Weights of a small image captioner: encoder moe soft, 5800 steps.
Rows from block 9 of the text decoder of a small image captioner, named by matrix and row number. Rows with one number belong to one neuron. Each number is 128 + 24 x the weight over its row's rms, rounded and kept within 0 to 255. All counts start at 0.
After each neuron's rows are labels from the 100 texts, of 14976, where the neuron reaches its largest size: "tokens" is the input token at the peak. Only what is clearly more common there than usual is listed. The data: regions of photos with short descriptions (Visual Genome). In brackets: how many of the 100, against the usual share in percent.
# gate: MLP gate (decoder.blocks.9.mlp.gate.weight, 512x128), inputs 0-127
# fc1: MLP up (decoder.blocks.9.mlp.fc1.weight, 512x128), inputs 0-127
# fc2: MLP down (decoder.blocks.9.mlp.fc2.weight, 128x512, transposed), outputs 0-127

gate.13 [143  90 134  99  77 118  92 142 152 150 170 108  95  99  42 132 127 133 123 116 119 178 149 112 111 103  96 142 127 128 120 128 126 112 157 108 110 133 126 163 107 126 105 133 142 134 156 123  82 119 148 132  80 136  74 103 108 116 149 123 125 106 137 132 151 138 168 107 138 150 149 118 134 117 108 110 153 119 124 126 127 137 117 120 112 167 155 105 161 114 146  99 125 127 108 165 121 123 137 130 158 172 124 107 157 102 117 175  91 160 165 126 139  97 118 158 114 156 138 114 171 138 130 129 122  89 133 182]
fc1.13 [132 144 147 153 128 113 150 139 126 123 184 131 110 149 167 197  68 175 151  87  99 147 156 132  98 157  99 102 147 148 112 150 125 137 120 125 148 113  96 137 119 105 134 144 117 135 118 149  77 126 176 160 142 102 107 134  84 124 132 102 150 165 154 104 143 125 164 143 113 123 130 120 130 104 108 115  76 137 117 104  91  94 109 158 158 152 155 134 103 109 108 117 164 110 124 112 130 151 152 117 125 123 100 121 169 124 113 158 132 154 153 163 116 122 141 159 130 149 126 116 155 147 169 121 114  97 155 136]
fc2.13 [128 127 136 109 122 146 156  76 139 127 105 151 132 108 158 119 168  39 141 114 139 113 144 180 116  95 140 124 131  94 131 126 140 130 130 154 170  85 155 145 134 125 137 126  89 122  90 137 124 137 113 150 148  94 122 118 121 108 134 113 140 151 143 138 175 121  89 122 117 121 130 153 118 120 105 140 136 140 140 124  97 107 123 114 138 125 173 144 128 166 150 108 168 160 149 154 159  92 128  85 160  66  92 122 122 144 150 103 158 147 145 138 109 135 144 130 131 116 143 161  83 151 120  91 102 117 122 175]
tokens: "white" (16 vs 1.6); "and" (15 vs 1.1); "blue" (14 vs 0.7); "each" (13 vs 0)

gate.303 [119 115 133 132  90 108 104 102 113 125 141 166 138 142 121 137 154 146  96 133 117 112 147 161 123 165  83  96 139  86 101 144 143 124 105 121 148  82 105 157 131  98 128 159 156 104 130 136 154 103 113 147 116 116 137 137 139 130  96  58  88 158 148 122 113 120 159 164 182 152 147  69 127 119  96 132 127 128 146 109 183 107 134  99 180 151 144 153 144 122 107 148 120 137 152 132 111 115 143 157 129 102 134 122 155 168 167 146 124 139 124 141 114 144 130 116 110 103 130 127 149 122 156 135 178  93 136  80]
fc1.303 [ 97 115  95 138 100 103 147 117 151 137  75 125 157  73  83 121  88 114 125 138 145  72 113 140 105 114 101  95 116  97 105  98 119 109 148  97 123 123 100 136 122 120 144 102 134  80 111 127 160 171 160 125 180 124 125 142 128 141 135 115 109 113 122 135 111 128 171 108 103 128 105 122 147 102 120 121 118 119 144  66 143 103 114 135 135 125 143  91 115 144 117 141 137 124  94 165 139 126  90 161 160 126 123 123  89 125 114 142 103 135 164 135 148 140 155 193 129  91  79 138 142 124 139 140 145 126 168 105]
fc2.303 [ 83 134 118 138 150 156  93 138 113 116 131 135 133 138 137 149 155 154 112 132 124 132 109 158 183 116 146 142 132 169 127  87 135 154 121 160 113 108 101 115 161 168 120 102 150 134 125 159 127 139 146 100 135  88 124  70 149 147 120 134  91 167  88 132 166  65 170 167 130 124 112 128 122  89  92 118  86 145 150 136 163  73 145 105 147 131 120 139 113 161 153 129 151 117 160 119 163 112 113 180 134 119 165 101 150 160 151 144 146 134 142 161 113 136 130 124 120 152 105 121 138 119 115 108 126 124 100 147]
tokens: "on" (43 vs 3.1); "of" (30 vs 2); "green" (13 vs 0.6)

gate.247 [134 112 154 136 130 107 105 103 141 140 113 128 127 113 163 107 136 129 114 166 161 123 168 118 120 143 136 120 114 126 150 128 134 116 148 174 134 121 106 154 108 146 125 138 127  89 132 148 165 121 122 155 119 119 127  87 160 117 115 146 134 140 147 194  88 135 152 126 152 168 116 128  79 151 113 119 144 141 181 129 131 128 124  96 127 153 107 130 125  76 138 142  96 126 167  88  99 168 171 139  98 174 142 156 102 152 176 153 133 100 154 166 178 127 104 153 129 101  83 113 157 152 142 115 106 113 157 138]
fc1.247 [128 133 165 138 147 108  99 131 142 137  85 137 111 142 100 118 127 119 110 171 142 125 159 123 107 132 157 113 106 137 126 124 123 122 149 162 174 129 108 161 136 158 155 143 148 140 146 143 134  98 124 182 108 122 115 138 139  94 127 144 124 133 126 186  94 128 143 150 130 170 114  92  91 139 126 112 178  99 163 164 127 124 155 103 133 142 135 105 155  89 116 112 150 126 168  95 123 155 162 115  93 145 163 142  99 148 172 139 126 123 176 159 179 137 102 107 172  94  83 149 147 157 121 120 103 133 134 128]
fc2.247 [100 174 113  84 137 123 137 115 129 111 124 114 151 125 111 141 124 143 132 115 103 147 140 123  97 104 126 118 130 125 122 136 155  79 152 129 191 108 145 133 110 134  96 140 129 119 140 178 161 117 123 148 122 107 135 146  90 125 131 154  94 100  90 162 111  81 145 108 141 140 133 133 119 101  86 161 135  91 128  87 129 171 136 159  85 139 139  67 100 103 135 135 125 142 138 106 100 108 128 102 104 137 161 138  98 152 144 171 125 143 167 113  96  94 110 175 161 143 113 126 157 147 103 140 117 172 156 133]
tokens: "a" (29 vs 5.8); "on" (28 vs 3.1); "light" (14 vs 0.2); "to" (8 vs 0.3)

gate.39 [171 127 124 172 149 143 166 161 120 130 119 162 119 133 173 154 117 130 140 162 145 121 155 178  99 152 136  71 121  95 126 112 112 111 119 132 123 135 148 132 122 103 114 157 108 143 122 105  95 106 106 148 135 145 152  73 132  86 194  99 130 129 162 126 146 140 138 148 185 115 152 102 132 145 107 156 129 130 136 141  77 107 126 128 137 128 165 154 156 128 172 119  86 118 169 130 121 131 144 118 150 142 137 115 141 137 115 120 115  97 153 141 127 144 114 128 144 103 138  96 103 157 164 122 129 101  99  70]
fc1.39 [133 166 128 115  74 137  89  99 127 119 123 126 156 112 139 117 211 173 110 106 132 144  90 121 148 128 134 110 109 171 158 122 134 127  96 124 151  99  87 141  80 137 122 131 115 141 124 101  83 147 134 168 122 126 135 144 121 133 100 166 131 160 153 137 137 142 105 162 152  89 116 111 136 124 131  90 128 107 113 136 136 114 124  97 149 128 169 106 125 135 103 147 136 118 107 110 115 167 114 110 126 121 177  99 135  99 142 112 109 129 108 118  99 114 162 120 154  86 120 151  92  91 135 124  63 134 132 161]
fc2.39 [138 143 105 133 132 119 181 154 122 147 170 165 150 163 156 135 100 105 169 103 124  94 158 110 124 111  98 163 184 140 116 132 159 150 155 117 112 146 147  87 119 136 109 140 126 146 132 140 114 122 152 140 127 153 150 117 113 112  98 139  84 144 139 159  62 136 101 118 140 143 114 167 110 114 116  86 143 135 138 116 111 145 123 101 159  84 120 152 134 125 107 141 117 135 176 146 163 115 142 103 131 155 169 106  87 131 171 169 144 104 132  97 110 145 133 131 145  81 128 167 165 105 121 127 132 151 135 152]
tokens: "a" (29 vs 5.8); "open" (15 vs 0.1); "hair" (14 vs 0.1); "short" (12 vs 0.1)

gate.113 [139  80 108  88 143 130 115 155 114 134 146  84  87 114 114  60 109 142  97 143  92 149 116 105 134 130 132  64 137 136 136 126 113 151 162 131  91 114 128 119 138 123 128 105 115 100  92 155 101 136 115 116 125 132 148 141 132 155 131 136 129 112 155 117 136 104 113 106 151 163 142  86  81  71 145 119 122  92 130 172 113 111 136 152 118  87 155 142 160 103 178  72 123 106 168 120 106 121 136 142 167 138 106 150 126 104 121 149 123 131 149 122 126 121 119 119 105 112 105 131 113 152 123 100  91 134 118  80]
fc1.113 [145 177  98 111 126 124 148 139 138 165 121 126 128 170 132 140  86 109 156 107 124 156 131 136  68 137 102 135 156 130 144 116 122  89 136 122 111 126 121 123 116 125 159 157 149 123 138 162 174 141 132 112 118 139 108 126 103 123 151 107 181 164 115 123 138 155 147 138 149 128 158 103  97 106 131 140 145 129 128 162 107 162 156  88 141 116 119 126 165 187 102  76 150 194 151 176 131  95 148 119 155  83 118 126 108 114 122  83 127 169 111 126 150 125  98 135 131 131 139 109 122 114 151 100 141 155 136 159]
fc2.113 [141 153  97 100 135 160  91 118 135 105  90 116 137 127 147 131 114 151 110 169 114 150 156 102 114 145 151 104 152  94 141 145 107 106 130 124 130 109 107 111 103 102 103  91 104  84 111 156 175 166 143 122 103 102 106 142 105 133 126 125 105 109 123 110 119 115 127 140 117 102 130 136 173 130 130 138 164  98 128 175 102 103  80 103 131 106 157 116 128 173 131 102 146 189 128 167 128 109 109 112 130 124 146 102 129 134 106 171 116 189 140 107 145 136 116  97 135  84 139 149 168 145 141 111 143 169 106  92]
tokens: "next" (57 vs 0.1); "paved" (11 vs 0)

gate.391 [138 109 155 158 138 148 154 152  99 118 143 121  82 119  78 136 116 135 111 107  93 137 141 106  84  95 138 124  83 100 145 164 109 116 165 116 168 131 132 140 112 115 110 120 161 142 135 120 143 115 122 127  96 141  90  95  90 179 144  89 113 106 142 154 189 181 115 122 139 139 143 151 104 148 121 117 120 128  82 119  98 117 115 110 114 128 126 142 142 114 137  96 127 122 166 131 124 135 134 151 118 154 116 119 143 173 145 132  74 147 133  82 100 146 119 119 149 104 146 121 109 162 106 111 160  68 156 130]
fc1.391 [141 137 186 116 133 160 119 143  98 145 188 129 117 158 149 113  92 114 110 109 137 103 137 137 130 156 150 162 103 123 131 111 115 158 129 137 117 124 104 109 138 133 174 119 112 146 145 129 114 108 110 132 138 124 138 146 141 114 140 104 136 168 146 156 117 118 107 155 185 168 162 139 115 112  75 101 120 134 153 133 152 151 159  77 154 138 104 116  92 117 162 134 154 142 139 117 121 165 202  96 138  91 156 172  98 159 115 119 127 132 105 124 148 116 144 135 120 104 135  59 130 113 126 114 132 142  96 134]
fc2.391 [115 156 125 131 120 135 134 146 137 116 109  94 179 130  99 120 128 136 133 141 103 118  94 106 107 112 120  91 117 145 120 115 141  66 128 153 169 118 145 157 121 129 143 140 102  82  61 103 119 153  95 119 108 105 157  90 126 133 121 114 115 109  46 149 111 107 107 145 121 141 145 111 121 123 127 142 129 132 133 106  83 115 100 104 104 119 178 107 144 124 158 107 133 187 120 155 130 150 126 130 151 150  87 108 102  71  84 147 148 132 132 107 144 127 102 138 118  86 149 110 134 115 117 156 104 147 124 131]
tokens: "white" (63 vs 1.6)

gate.312 [155 105 116 134 138 113 111 126  91 120 115  89 118 106 184 149 165 108 101  91 126 133 107 147  89 105 145  99 101 147 129 142 128  98 123 106 110 132 169 107 114 133 132 130 115 152 155  90 162 102 128  88  69 156 149 102  89 170 134 168 145 142 147  97 110 163 128 130 145 159 103 148 110 137 192 134 147 166 144 122 123 163 143 132 112 149 146 138 103 151 161 154 143 146 136 120 115  96 121 135 140  96 107 154 159 130 156  99 127 151  95 153 132 131 105 116 105 121 121 159 104 144 131 161  77 117 117 105]
fc1.312 [134 130 110 143 165 129 102 127 136 152 140 103 120 168 158 128 121 138 119  86 100 117  91 122 104 183 141  84 127 150  89 135 115 116 151 138  54 137 108 101 124 148 113 122 150 118 132 103 102  79 108 105 101 149 114 105 103 125 143 177 153 145 178 134 119 105 141 125 162 159 127 174 128 111 122 153  77 108 121 138 121 105 166 120 134 170 143 138  81 120 127 128 146 108 121 128 159 130 103  99 143 156 140 140 174 142 126  90 148 172 112 113 153 128 123 120  96 153 118 156 166 133 136 123 128 134 161 147]
fc2.312 [143 128 129 116 132 117 149  69  90 104 114  98 152 138 155 130 115 107 114 147  93 151  69  93 121 118 121 138 142 148 118 115 139  71 122 126 136 119 140 140 104  98 119 108 172 149 110 117 159 131 138 132 126  99 138 122 121 156  94 131 114 125 126 126 160 110 162 128 107 132 132  55 124 166 173 116  93 117 101  87 130 142 126 168 126 111  73 128 111 133 138 117 107 117  76 146 102 116 105 119 169 163 119 135 163 142 113 155 107 118 117 116 136 149 120 140 122  94 180 147 131 142 116  85 139 110 183 122]
tokens: "next" (53 vs 0.1); "bottom" (9 vs 0); "is" (7 vs 2.4)

gate.101 [151 125 182 134 100 135 121 153  76 104  95  96 129 157 106 108 120 160 129 125 127 110 141 153  90 114 148 118 103  78 102  81 118 156 146  87 126 123 121 142  93 143 119 115 147 146 143 109 111 148 117 100 102 153 178 116 118 141 123 125 174 141 117 113 163 131 119 111 144 152 110  91 151 138 125  91 124 138 108 140 121 125 156  80 143 180 112 125  93 150 135 151 116 115 110 139 108 110 172 119 147 148 110 169 116 132 125 164 115 132 123 124 167 111  67 152 109 107 163 162  88 117 158 110 158 140 129 126]
fc1.101 [125  82 153  88 133 184 117 126 164 150  99 162 144 134 178 151 159 150 116 149 155 140  82 109 136 105 107 119 135 130 125  81 117 165 104  92 122 119 124  79 135 149 108 131 124  92 108 136  81 172 145 173  94 138 124 131 122 138 111 134 130 102 120 171  99  82 162 106 135 120 148 123 126 119 135 123 100 155 134 100 144 135 164 138 118  93 128 139 147 168  99 101 140 111 154  97 124 171 132 159 155 126 151 102 114 146 126  73 143 107 105 150 131  95 120 151 116 107  98 128 149 134  99 125 115 134 123 127]
fc2.101 [162 127 100 134 147 114 164 133 199 122 156 133 156 150 151 146  86 134  98 106 119 137 167 183 119 138 102 143 133  72 107 110  97 155 107 156  82 124  93 117 123 110 140 136 135 157 123 152  87 131 108 163 155 134 104 144 157  92 121 117 127 122 157 139 119 153  90 122 138 118 176 101 122 156 118 135 109 169 136 113 135 141 130 108  88 127 134 136 129 104 119 180 145 147 101 114 155 128 167 120 147 145  90 116 122 157 121  98 152  77 169 124 120 131 117 111 133 152  90 128 125 112 164 130 152 107 126 135]
tokens: "next" (52 vs 0.1); "attached" (8 vs 0); "red" (8 vs 0.6)

gate.42 [123 134  94 139 123 148 155  98 119 163  74 100 117 143 165 170 108 107 129 131 163 165 158 118 117 133 173 148 128 130 117  93 113 129 142 163 124 155 120 121 155 118 130 137 149 118 135 152 149 148 145 100 115 146 151 135 104 145 133 115 140 132  94 129 135 147 106 165 167  95 122 112 135 109 119 108 129 108 107 115 120 141 128 135 178 141 146 128 151 117  89 180 140 174  93 155 101 123  92  95 126 104 154 116 125  91 158 119 137 108 151  84 138 101 129 120  97 174 186 165 145 153 120 119 166  96 158 164]
fc1.42 [140 118 112 114 158 118 182 149 125 150 112  96  93 144 102 163 137 131 146  87 136 133 182  96 147 140 160 151 147 161 132 142 144 100 126 210 111 121 164 146 124  89 129 169 178 130 134 147 125 118 136 125 120 126 123  97 137  88 122 143  95 113 116 147 138 131 143 106 113 154 117 106 135 154 119 117 139 110  81 106 129 126 126 173 167 107 145 118 150  95  81 140 126 154 109 116 157 186 133 116 135 101 146 136 148 130 167 136 138 131 114 157  98 119 143 136 125 117 145 138 105 188 125 133  96  97 138 105]
fc2.42 [185 114 102 123 117 159 103 119 177 157  98  97 177 139 135 108 157 146 142 102 126 126 130 123 147 140 178 159 112  92 103 134 102  96  98 154 101 100 109 136 150 154 146 118  75 119 156 138 138  79  97 124 121 135 115 131 127 143 163 137 100  86 114 107 112 102 128 114 129 121 152  97 127  70 135 120 145  73 128  97  99 167 137 144 129 147  63  86 112 134 113  95 126 146 142 135 121 137 127 111 147  93 102 131 133 106 139 132 105 118 103  82 123 121 109 127 127 135 112 160 143 130 127 109 131 131 127 166]
tokens: "on" (31 vs 3.1); "in" (30 vs 1.7); "a" (14 vs 5.8)

gate.480 [136  95 155 143 152 160 106 153 113 122 150  70 131 103 100 138 108 121  99  60 120 106 119 137 101 128 167  83 149 150 103 129 134 143  92 152 123 143 149 144 124 153 161 141 157 122 128  98 146 106 139 115 105 159 125 122 141 118  81 127 120 146 124 100 140 143 158 131 108 142 139 153 128  89 158 124 153 161 133  83 132 111 156 104 111 151  99 141 123 115  93 142 122 135 116 130 116 123  98 140 131 145  87 102  97 153 144 150 123 130 104  98 157 140 125 125 177 148 117 151  64 146 136  66  96 110 166 117]
fc1.480 [132 130 123 191 163  96 123 124  83 109 121  99 149 176 122 123 167 120 104 148  88 112 137 102 165 118 176 128 139 134 138 122 117 154 130 113 135 142 118 133 119 124 123 113 134 129 131  79 126 128 142  95 138 167 179 113 123 135 167 165 118 112 127 140 138 114  84 126 132 135 142 145 156 177 110 154  99 161  90 130 103 129 105 112 119  64  89 123 102  92 119 105  96 102 130 167 102 138 164 114 141  97  94 140 141 131 142 180 142 176 152 101 148 130 113 114 152 149 129 113 135 138 148 141 131 136 116 103]
fc2.480 [128 125 114 161 149 108 127 125  85 155 124 118 135 130 171 199 100 113 158 102 140 140 114 135 130 111 119 108 126 136  91 123  88 106 151 123 129 110  86 105 132 115  88 161 116  96 155  78 145 106 157  61 103 131 129 123 112 138 114 125 110 124 140 158 131 145 143 133 124 113  90 151 146 129 107 142 151 116 137 128  68  75 131 147 127  89 130 129 102 132  82  94 136  96  92 127 132 127 111 101 127 145 161 122 116 109 102 159 110 116 120 109 148 158 131 135 125 125 100 141 140 127 178 116 117 179 164  88]
tokens: "next" (19 vs 0.1); "and" (17 vs 1.1); "man" (12 vs 1.1)

gate.410 [117 133 132 170 131 120 122 124 107 156 119 105  95 121 110 152  90 126 138 115 131  94 109 104  93 151 136 133 144 123 129 124 102 122 114 128 161 138 118 137  67 150 168 173 108 120 144  97 105 120 137  98 112 124 145 119 116 117 123 129 128 117 169 135 189 131 103 136 119 148 139 148 124 111 123 167 207 205 142 130 151 169 138 177 168 166 135 104 138 147 139 110 122 163  97 127 124  97 146 132 105 107  86 100 116  97 130 142 172 113 102 122 156 103 107 112 134 140 101 139 128 114  96 115 144 112 149 135]
fc1.410 [121 149 160 127 172 129 106 114 143 116 153  91 127  93 119 138 130 129 100 158 123  99  89 120 126 146 162 106 101 154 121 156 151 146 155 122 139 140 137 108 134 126  81  96 156 111  92 116 128 167 153 119 129 126 126  95 137 107 132 144  99 117 121 108 159 152 152 116 141 104 123 124 115 102 129 135 113 113 119 113 151 125 104 119 153  97  94 109 166 145 123  74 152  71 112 208 108 158 136 136 122 135 114 112 105 121 143 145 110  99 180 123 141 135 133 162 139 177 125 103  85 101 118 119 138 158 193 143]
fc2.410 [ 49 117 115 134 131 141 141 129 151 137  88 129 153 174 149 121  94 124 139 134 124 121 125 147 129 157 160  89 129 121 139 106 110 146 125 137 113 142 140 105 105 161 110  59 129 157 147  98 135 125 108  82 120 108 154 123 103 138 113 137 102 138 167 115 114 147 103 132 157 110 125 180 137 148 111 158 139 102 128 128 120 103 105 170 161  77 162 150 136 165 113  81 126 157 134 134 124  98 100 132  90 152 117 128  90  96 107 129 132 155 108 137  71 105 128 121 131 106 126 122 160 134 121 123 127 123 163  80]
tokens: "next" (30 vs 0.1); "attached" (17 vs 0); "and" (11 vs 1.1); "color" (7 vs 0.1)

gate.315 [ 68 116 151 177 143 153 115 177 103 132 125 145 128 110  88 120 126  78 133 136 123 143 144 132 104 138 156 107  65 149 168 119 135  94 109 139 150  97 112 159 106 112 134 146 129 115 130 128 110 119 189 125 145 107 157 153 148 167 101 110 120 146 113 136 151 168 103 109 144 148 109 129 132 146 146 118 117 121 136 102 115 105 104 120 155  51 114 153 160 128 162 130 149 111 107 127 144 132  86 175 153 151 123 124 166 146 173 121 154 109 151 141 139 121 154 113 117 116 127 120 113 106 158 136 150  96 139 141]
fc1.315 [168 114 122  87 122  78 155 134 155  98 113 115 150  97 174 137 121 160 138  88  80 161 148 144 142 109 144 131 154 154 112 109 143 108 124 157 123  69 134 119 115 105 150 109 111 142 122 125 109 178 134 163 123 138 176 113  95 137 124 149 128 111 162 110 124 120 140 120 102 158 157 101  99 141 140 130 132 107 126 151 124 116 135 122 125 159 122 112 105 109 164 106 123 102 116 116 141 140  97  30 131 109 138  85 107 112 116 146  89 129 144 144 154 100 110 146 134 131 142 122  96 154 128 128 169 121 167 139]
fc2.315 [ 96  97 130 157 139 122 191  82 156 105 154 113 140 129  98 111 125 141 160 114 116 104 156 123 112 146 157  91 128 109 109 110 126 129 153 139 132 123 134 130 120 118 152 144 100 129 132 136 121 155 131 141 151 172 122 152 129 150 103 123 126 161 138 123 124 112 134 111 108 134 152  97 149 169 185 137 139 134 161 130  81 172 144 132 157 144 118 117 121 121 120 145  98 105 105 121 150 125 118  51 112 153 134 171 114 121 107 115  82 108 132 124 134 164 124 189 134 179 158 130  99 157  76 133  92 159 123 118]
tokens: "area" (31 vs 0)

gate.118 [ 75 137 110 113 111 144 119  83 105 105  92 145 153 170 181 104 114 138 139 137 104 106 118 115 119 100 146 172 107 106 130 127 143 160 130 118 129 159  84  96 123 126 120 123 110 100 147 100 163 151 127 141 152 122 108 135 121 135 112  79 127 109 165 134 121  95 183 140 125 135 151 167  83 132 138 136 123 168 120 161 129 117 112 129 153 172 176 181 112 118 116 119 108 164 131 107 143 137 132 152 151 154 112 117  99 126 125 146 118 129 141 153 110  99 139  72 124 123 128  66 115 135 155  97 137 139 154 109]
fc1.118 [176  86 104 159 155 115  73 131 131 152 109  88 111 121 137 123 148 120 151 137  90 137 100 122 136 106 106 128  74 136  91 148 116  91  92  99 137 147 152 100 144 121 113 154  95  83 161 142 158 142 110 144 130 110 145 128 132 148  97 127 123 149 100 163 142  96 153 129 123 115 111 122  90 157 158 107 128 145 118 120 117 100 134  82 141  91 101 130 138 147 132 156 146 123 152 106 169 144 120 136 104 108 146 158 130 129 107 121 122 198 126 151 113 151 126 127 147  78 127 124 128 126 146 138 140 102 189  90]
fc2.118 [114 103  90 157  82 166 137 171 158 113 147 150  94 124 130 104 151 110 113 128 114 101 136 124 163 115 153  92 140 152 137  99 164 100 133 178 117 146 157 126 133 119 142 148 188 130 111 147 151 106 156 150 107 135 141 139 114  90 103 154 131 125 140 146 116 143 132 174 107 115 128 114 139  93 110 115 150 140 134 149 152  95 151 127 165 126 155 160 145 148 136 136 150  94 137 135 144 112 138 120 121 116 120  99 103 121 136 150  46 114 143 119 126  93 126 149  98  55 129 140 117 114 155 167 123 100 154 111]
tokens: "next" (25 vs 0.1); "ready" (11 vs 0); "about" (9 vs 0)

gate.478 [141  95 113 106 103 128 135  73 131 145 109 149 105 129 148 118 110 173 123 128 104 172 116 101 160 156 181 122 191 140 101 111 128 169 104 113 116 134  96 115 135 120 117 128 142 116 108  82 114 166 144 146 117 138 133 116 114 111 119 148 116 143 151 156 114 113 147 130 141 106 115 156 145  89 122 135 151 179 130 117 161 133 136 153 146 132 135 107 104 138 122  68 145 172 116 161 117 169  93 103 103 155 141  80 101 159 143 141 120 101 109 133 112 152 118  98 105 118 151 141 119 124 145  89 131 175 168 100]
fc1.478 [138 118 119  75 134 141 122 108 123 111  80  85 113  86 127 139 144 161 114 124 149 154 115  90  90 142 161 117 120 156 145 155 139 130 149 122 156 104  90 121 113 132 118 126  69 141 136 136  84 133 122 137 129 151 141 153 151 122 117 128 114 120 119 146  69  80 157 116 131 168 100 128 172  85 118  98 109 108 128 155 169 146 129 131 163 174 162 122  73 132 145 117 120 165 112 192 123 133 124 131 100 140 120 152 127 140 150 138 129  96  78 121 117 115 105 131 146 102 154 159 161 118 130 131 134 146 123 122]
fc2.478 [131 132 107 134 145 136 127 131 115 129 140 105 147 147 161 142 148 155 126 152 161 119 137 190 117 141 154 127 142  88 108 133 109 148 130 109 115  76 157 153 123 121 103 113 125 123 114 109 174 143  64  75 102 100 160 108 131 141 159 134 138 115 179 164 146 129 141 161 149 136 108 108  92 126 110 122 116 139 136 115 165 176  93 139 128 102 150 134 125 145 144 136 139 135  81 202 110 109 134 121 118 117 139 176 125  98 128 103 129 109 107  87 156 164  94 108 112 144 114 112 124  95 132 108 139 107 104  93]
tokens: "on" (38 vs 3.1); "decker" (12 vs 0)

gate.461 [ 99 146  98 135 116 112 128 117 108 124 132 170 125 117 115 113  98 165 187 101 131 163 135 156 133 107 157  94 148 125 139 135 112 125 133 131  70 124 124 115 141 140 151 126 101 163 130 134  96 142 164 104  93  97 143 152  94 128 131 188 116 100 133 175 132 114 122 124 140 102 135 163 123  95 115 133 158 155 144 134 113 153 151 131 135 143 162 150 161 135 114 135 122 185 123 139 155 107 107 128  80 137 111 146 136 191 113  88 106 118 105 126 140 123 115 135 114 124 126 121 163 165 100 162 156  81 171 102]
fc1.461 [149 138 114 118  99 129 140 127 153 119 106 129  90  99 151 153 145 155 148  99 100 134 137 148 150 110 120  71  91 110 141 140 120  93 135 116  89 110 127 140 148 100 118 112 125 121 162 169 145 128  97 113 138 140 119 154  89 148 125 134 130 108 114 115 133 134 116 127 179 108 153 162 161 134 126  61  88 107 115 127 155 138  98  65 155  96 107 139 140 128 139 133 105 143  79 135 135  93 126 149 129 122  71 156 171 153 146  79 113 141 151 151 133 138 121 144 110 136 101 152 108 163 135 179  99 110 134 115]
fc2.461 [121 148 165  96 143  83 162 116 136 162 113 163 150 119 150 149 130 140 160 140 153 131 122 148 140 117 120 139 162 138 158 166 112 118 109  92 101 116  78 121 192 160 145 155  96 152  93 127 129 143 117 113 157 101 120 125 130 122 148 127 119 142 166 119 109 133 132  95 148 146 110 141 159 129  93 107 116 142 157 152 112 124 121 123 125 128 132 110 141 122 144 111 143 120 139 126  90  89 155 162  78 147 148 162 163  63 130 149 168 135 120 111 104 157  96 131 134 165 142  94 121 142  90 155 156 120 111 184]
tokens: "white" (21 vs 1.6); "a" (13 vs 5.8); "in" (11 vs 1.7); "of" (9 vs 2)

gate.322 [135 102 140 141 139 117 111 127  87 122 146 127 133 126 133 143  89 145  99 134 130 124  74  90 138 136 104 145 175 162 132 140 151 131 146 119 131  84  84 114  75 118 123 105 119 129 131 126 123  81 118 112 117 137 156 145 129 177 137 138 137 171 145 151 126 133 144 152 135 153  85 170 104 115 116 126  91 110  97 115 121 124 120 149 119 145 164 144 100 117 128 158 108 106 136 132 119  97 132 125 103 154  87 117  89  58 104 149 108 101 155 152 128 146  87 132 152 112 145 147  78  97 140  97 137 148 171 169]
fc1.322 [113 154 143 140 111  85 136 136 136 168 126 111 157 141 157  82 107 118  92 157 137 113 150 134 157  91 137 165 107 133 155 148 123 173 134  87 138 131 155 148 117 145 146 140 136 125  83 106 130 174 133 133 123 128  79 112 122 102 141 127  88 100  98 100 118 100 121 124 127 116 124 140  98 106 128 126 132 135 110 152  93 124 110 184 135 153 130 166 155 125 123  74 172 125 143 156 146 154 139 159 179 155 161 133 127 157 111 151 127 124  73 137 118 153 122 125 115 148 141 110 115 166 151 158 152 101  77 126]
fc2.322 [168 143  95 161 135 155 133 146 136 100 130 126 174 141 104 116 166 166 132 105 107 116 138 109 128  90  67 159 166 143 136 168 121 121 149 115 176 138 142 130 153 145 155 145 191 115 108 145 141 125 152 165 172 151 131 133 127 135 176 162 158 145 118 129 115 147 122 146 109 169  88 161 118 140 135 143 127 125 143 124 112 138  96 176 139 164 133 120 159 142 113 134 149  94 118 127 151 128 138 148  84 140 112 106 142 121 120 107 138 106 139 145 122 117 109 109 126 168 161 155  92 141 188 141 123 164 147 118]
tokens: "next" (45 vs 0.1); "painted" (16 vs 0); "attached" (9 vs 0)

gate.224 [125 111 106 127 129 144 138 169 117 163 118 113 116 130 132 118 129 137 110 138 139 183 111 121 143  76 152 120 111 113 155 166 133 152 131 192 138 137 130 102  73 125 119 164 126 143 172 108 108 120 119 137  96 142 121  75 121  88 113 161 169 134 151  96 133 137 117 171 111 125 162 133 135 159  94 121 135 159 109 192 118 109 117 135 131 142  95 171 134 136 103 122 144 143 121 165 139 132 173 124 154 144 166  98 146 128 140 157 125 101  84  90 106  70 122 127 132 138 142 152 133 115 145 122 121 153 155 123]
fc1.224 [142 144 104 120 132 128 114 159 162 165  89  98 121 129 118 130 125 162 101 142 123 133 126  93 127 112 180 104 107  75 123 135 137 170 109 166 121 145 164 118 107 131 125 137  90 107  98 111 104 112 119 126 129 152 127  75 103 100 101 136 189 140 153 154 151 138 139 183 126  83 110 111 121 117 131 146 128 166 130 190 107 102 126 136 110 116 122 146 159 146 114 125 134 106 114 126 139 139 155 154 146 143 151 104 129  92 128 132 121 138 102  92  92  71 145  85 144 114 104 181 126 112 140 146 114 147 103 138]
fc2.224 [135 132 136 143 122 135 106 132 137  97 126 119 148 143 150 136 114 153 150 135 127 135 147 105 170 132 134 141 153 109 138 115 139 176  86 121 116  94 101 117 149 123 118 128 133 175 129 145 124 125 139 121 115 149 104 170 160 151 153  99 115 195 155 128 110 142 107  87 105 131 115 132  82 156 131  93 133 170 165 120  98 165  55 126 145 173 119 140  91 120 126  98 137 124 148 140 185 132 129 134 155  99 157 126  98 165 119 112 102 148 141  99 130  57 144 163 118 126 132 134 106 142 121 159 125 136  93 133]
tokens: "on" (39 vs 3.1); "in" (23 vs 1.7); "over" (15 vs 0.1); "behind" (9 vs 0.2)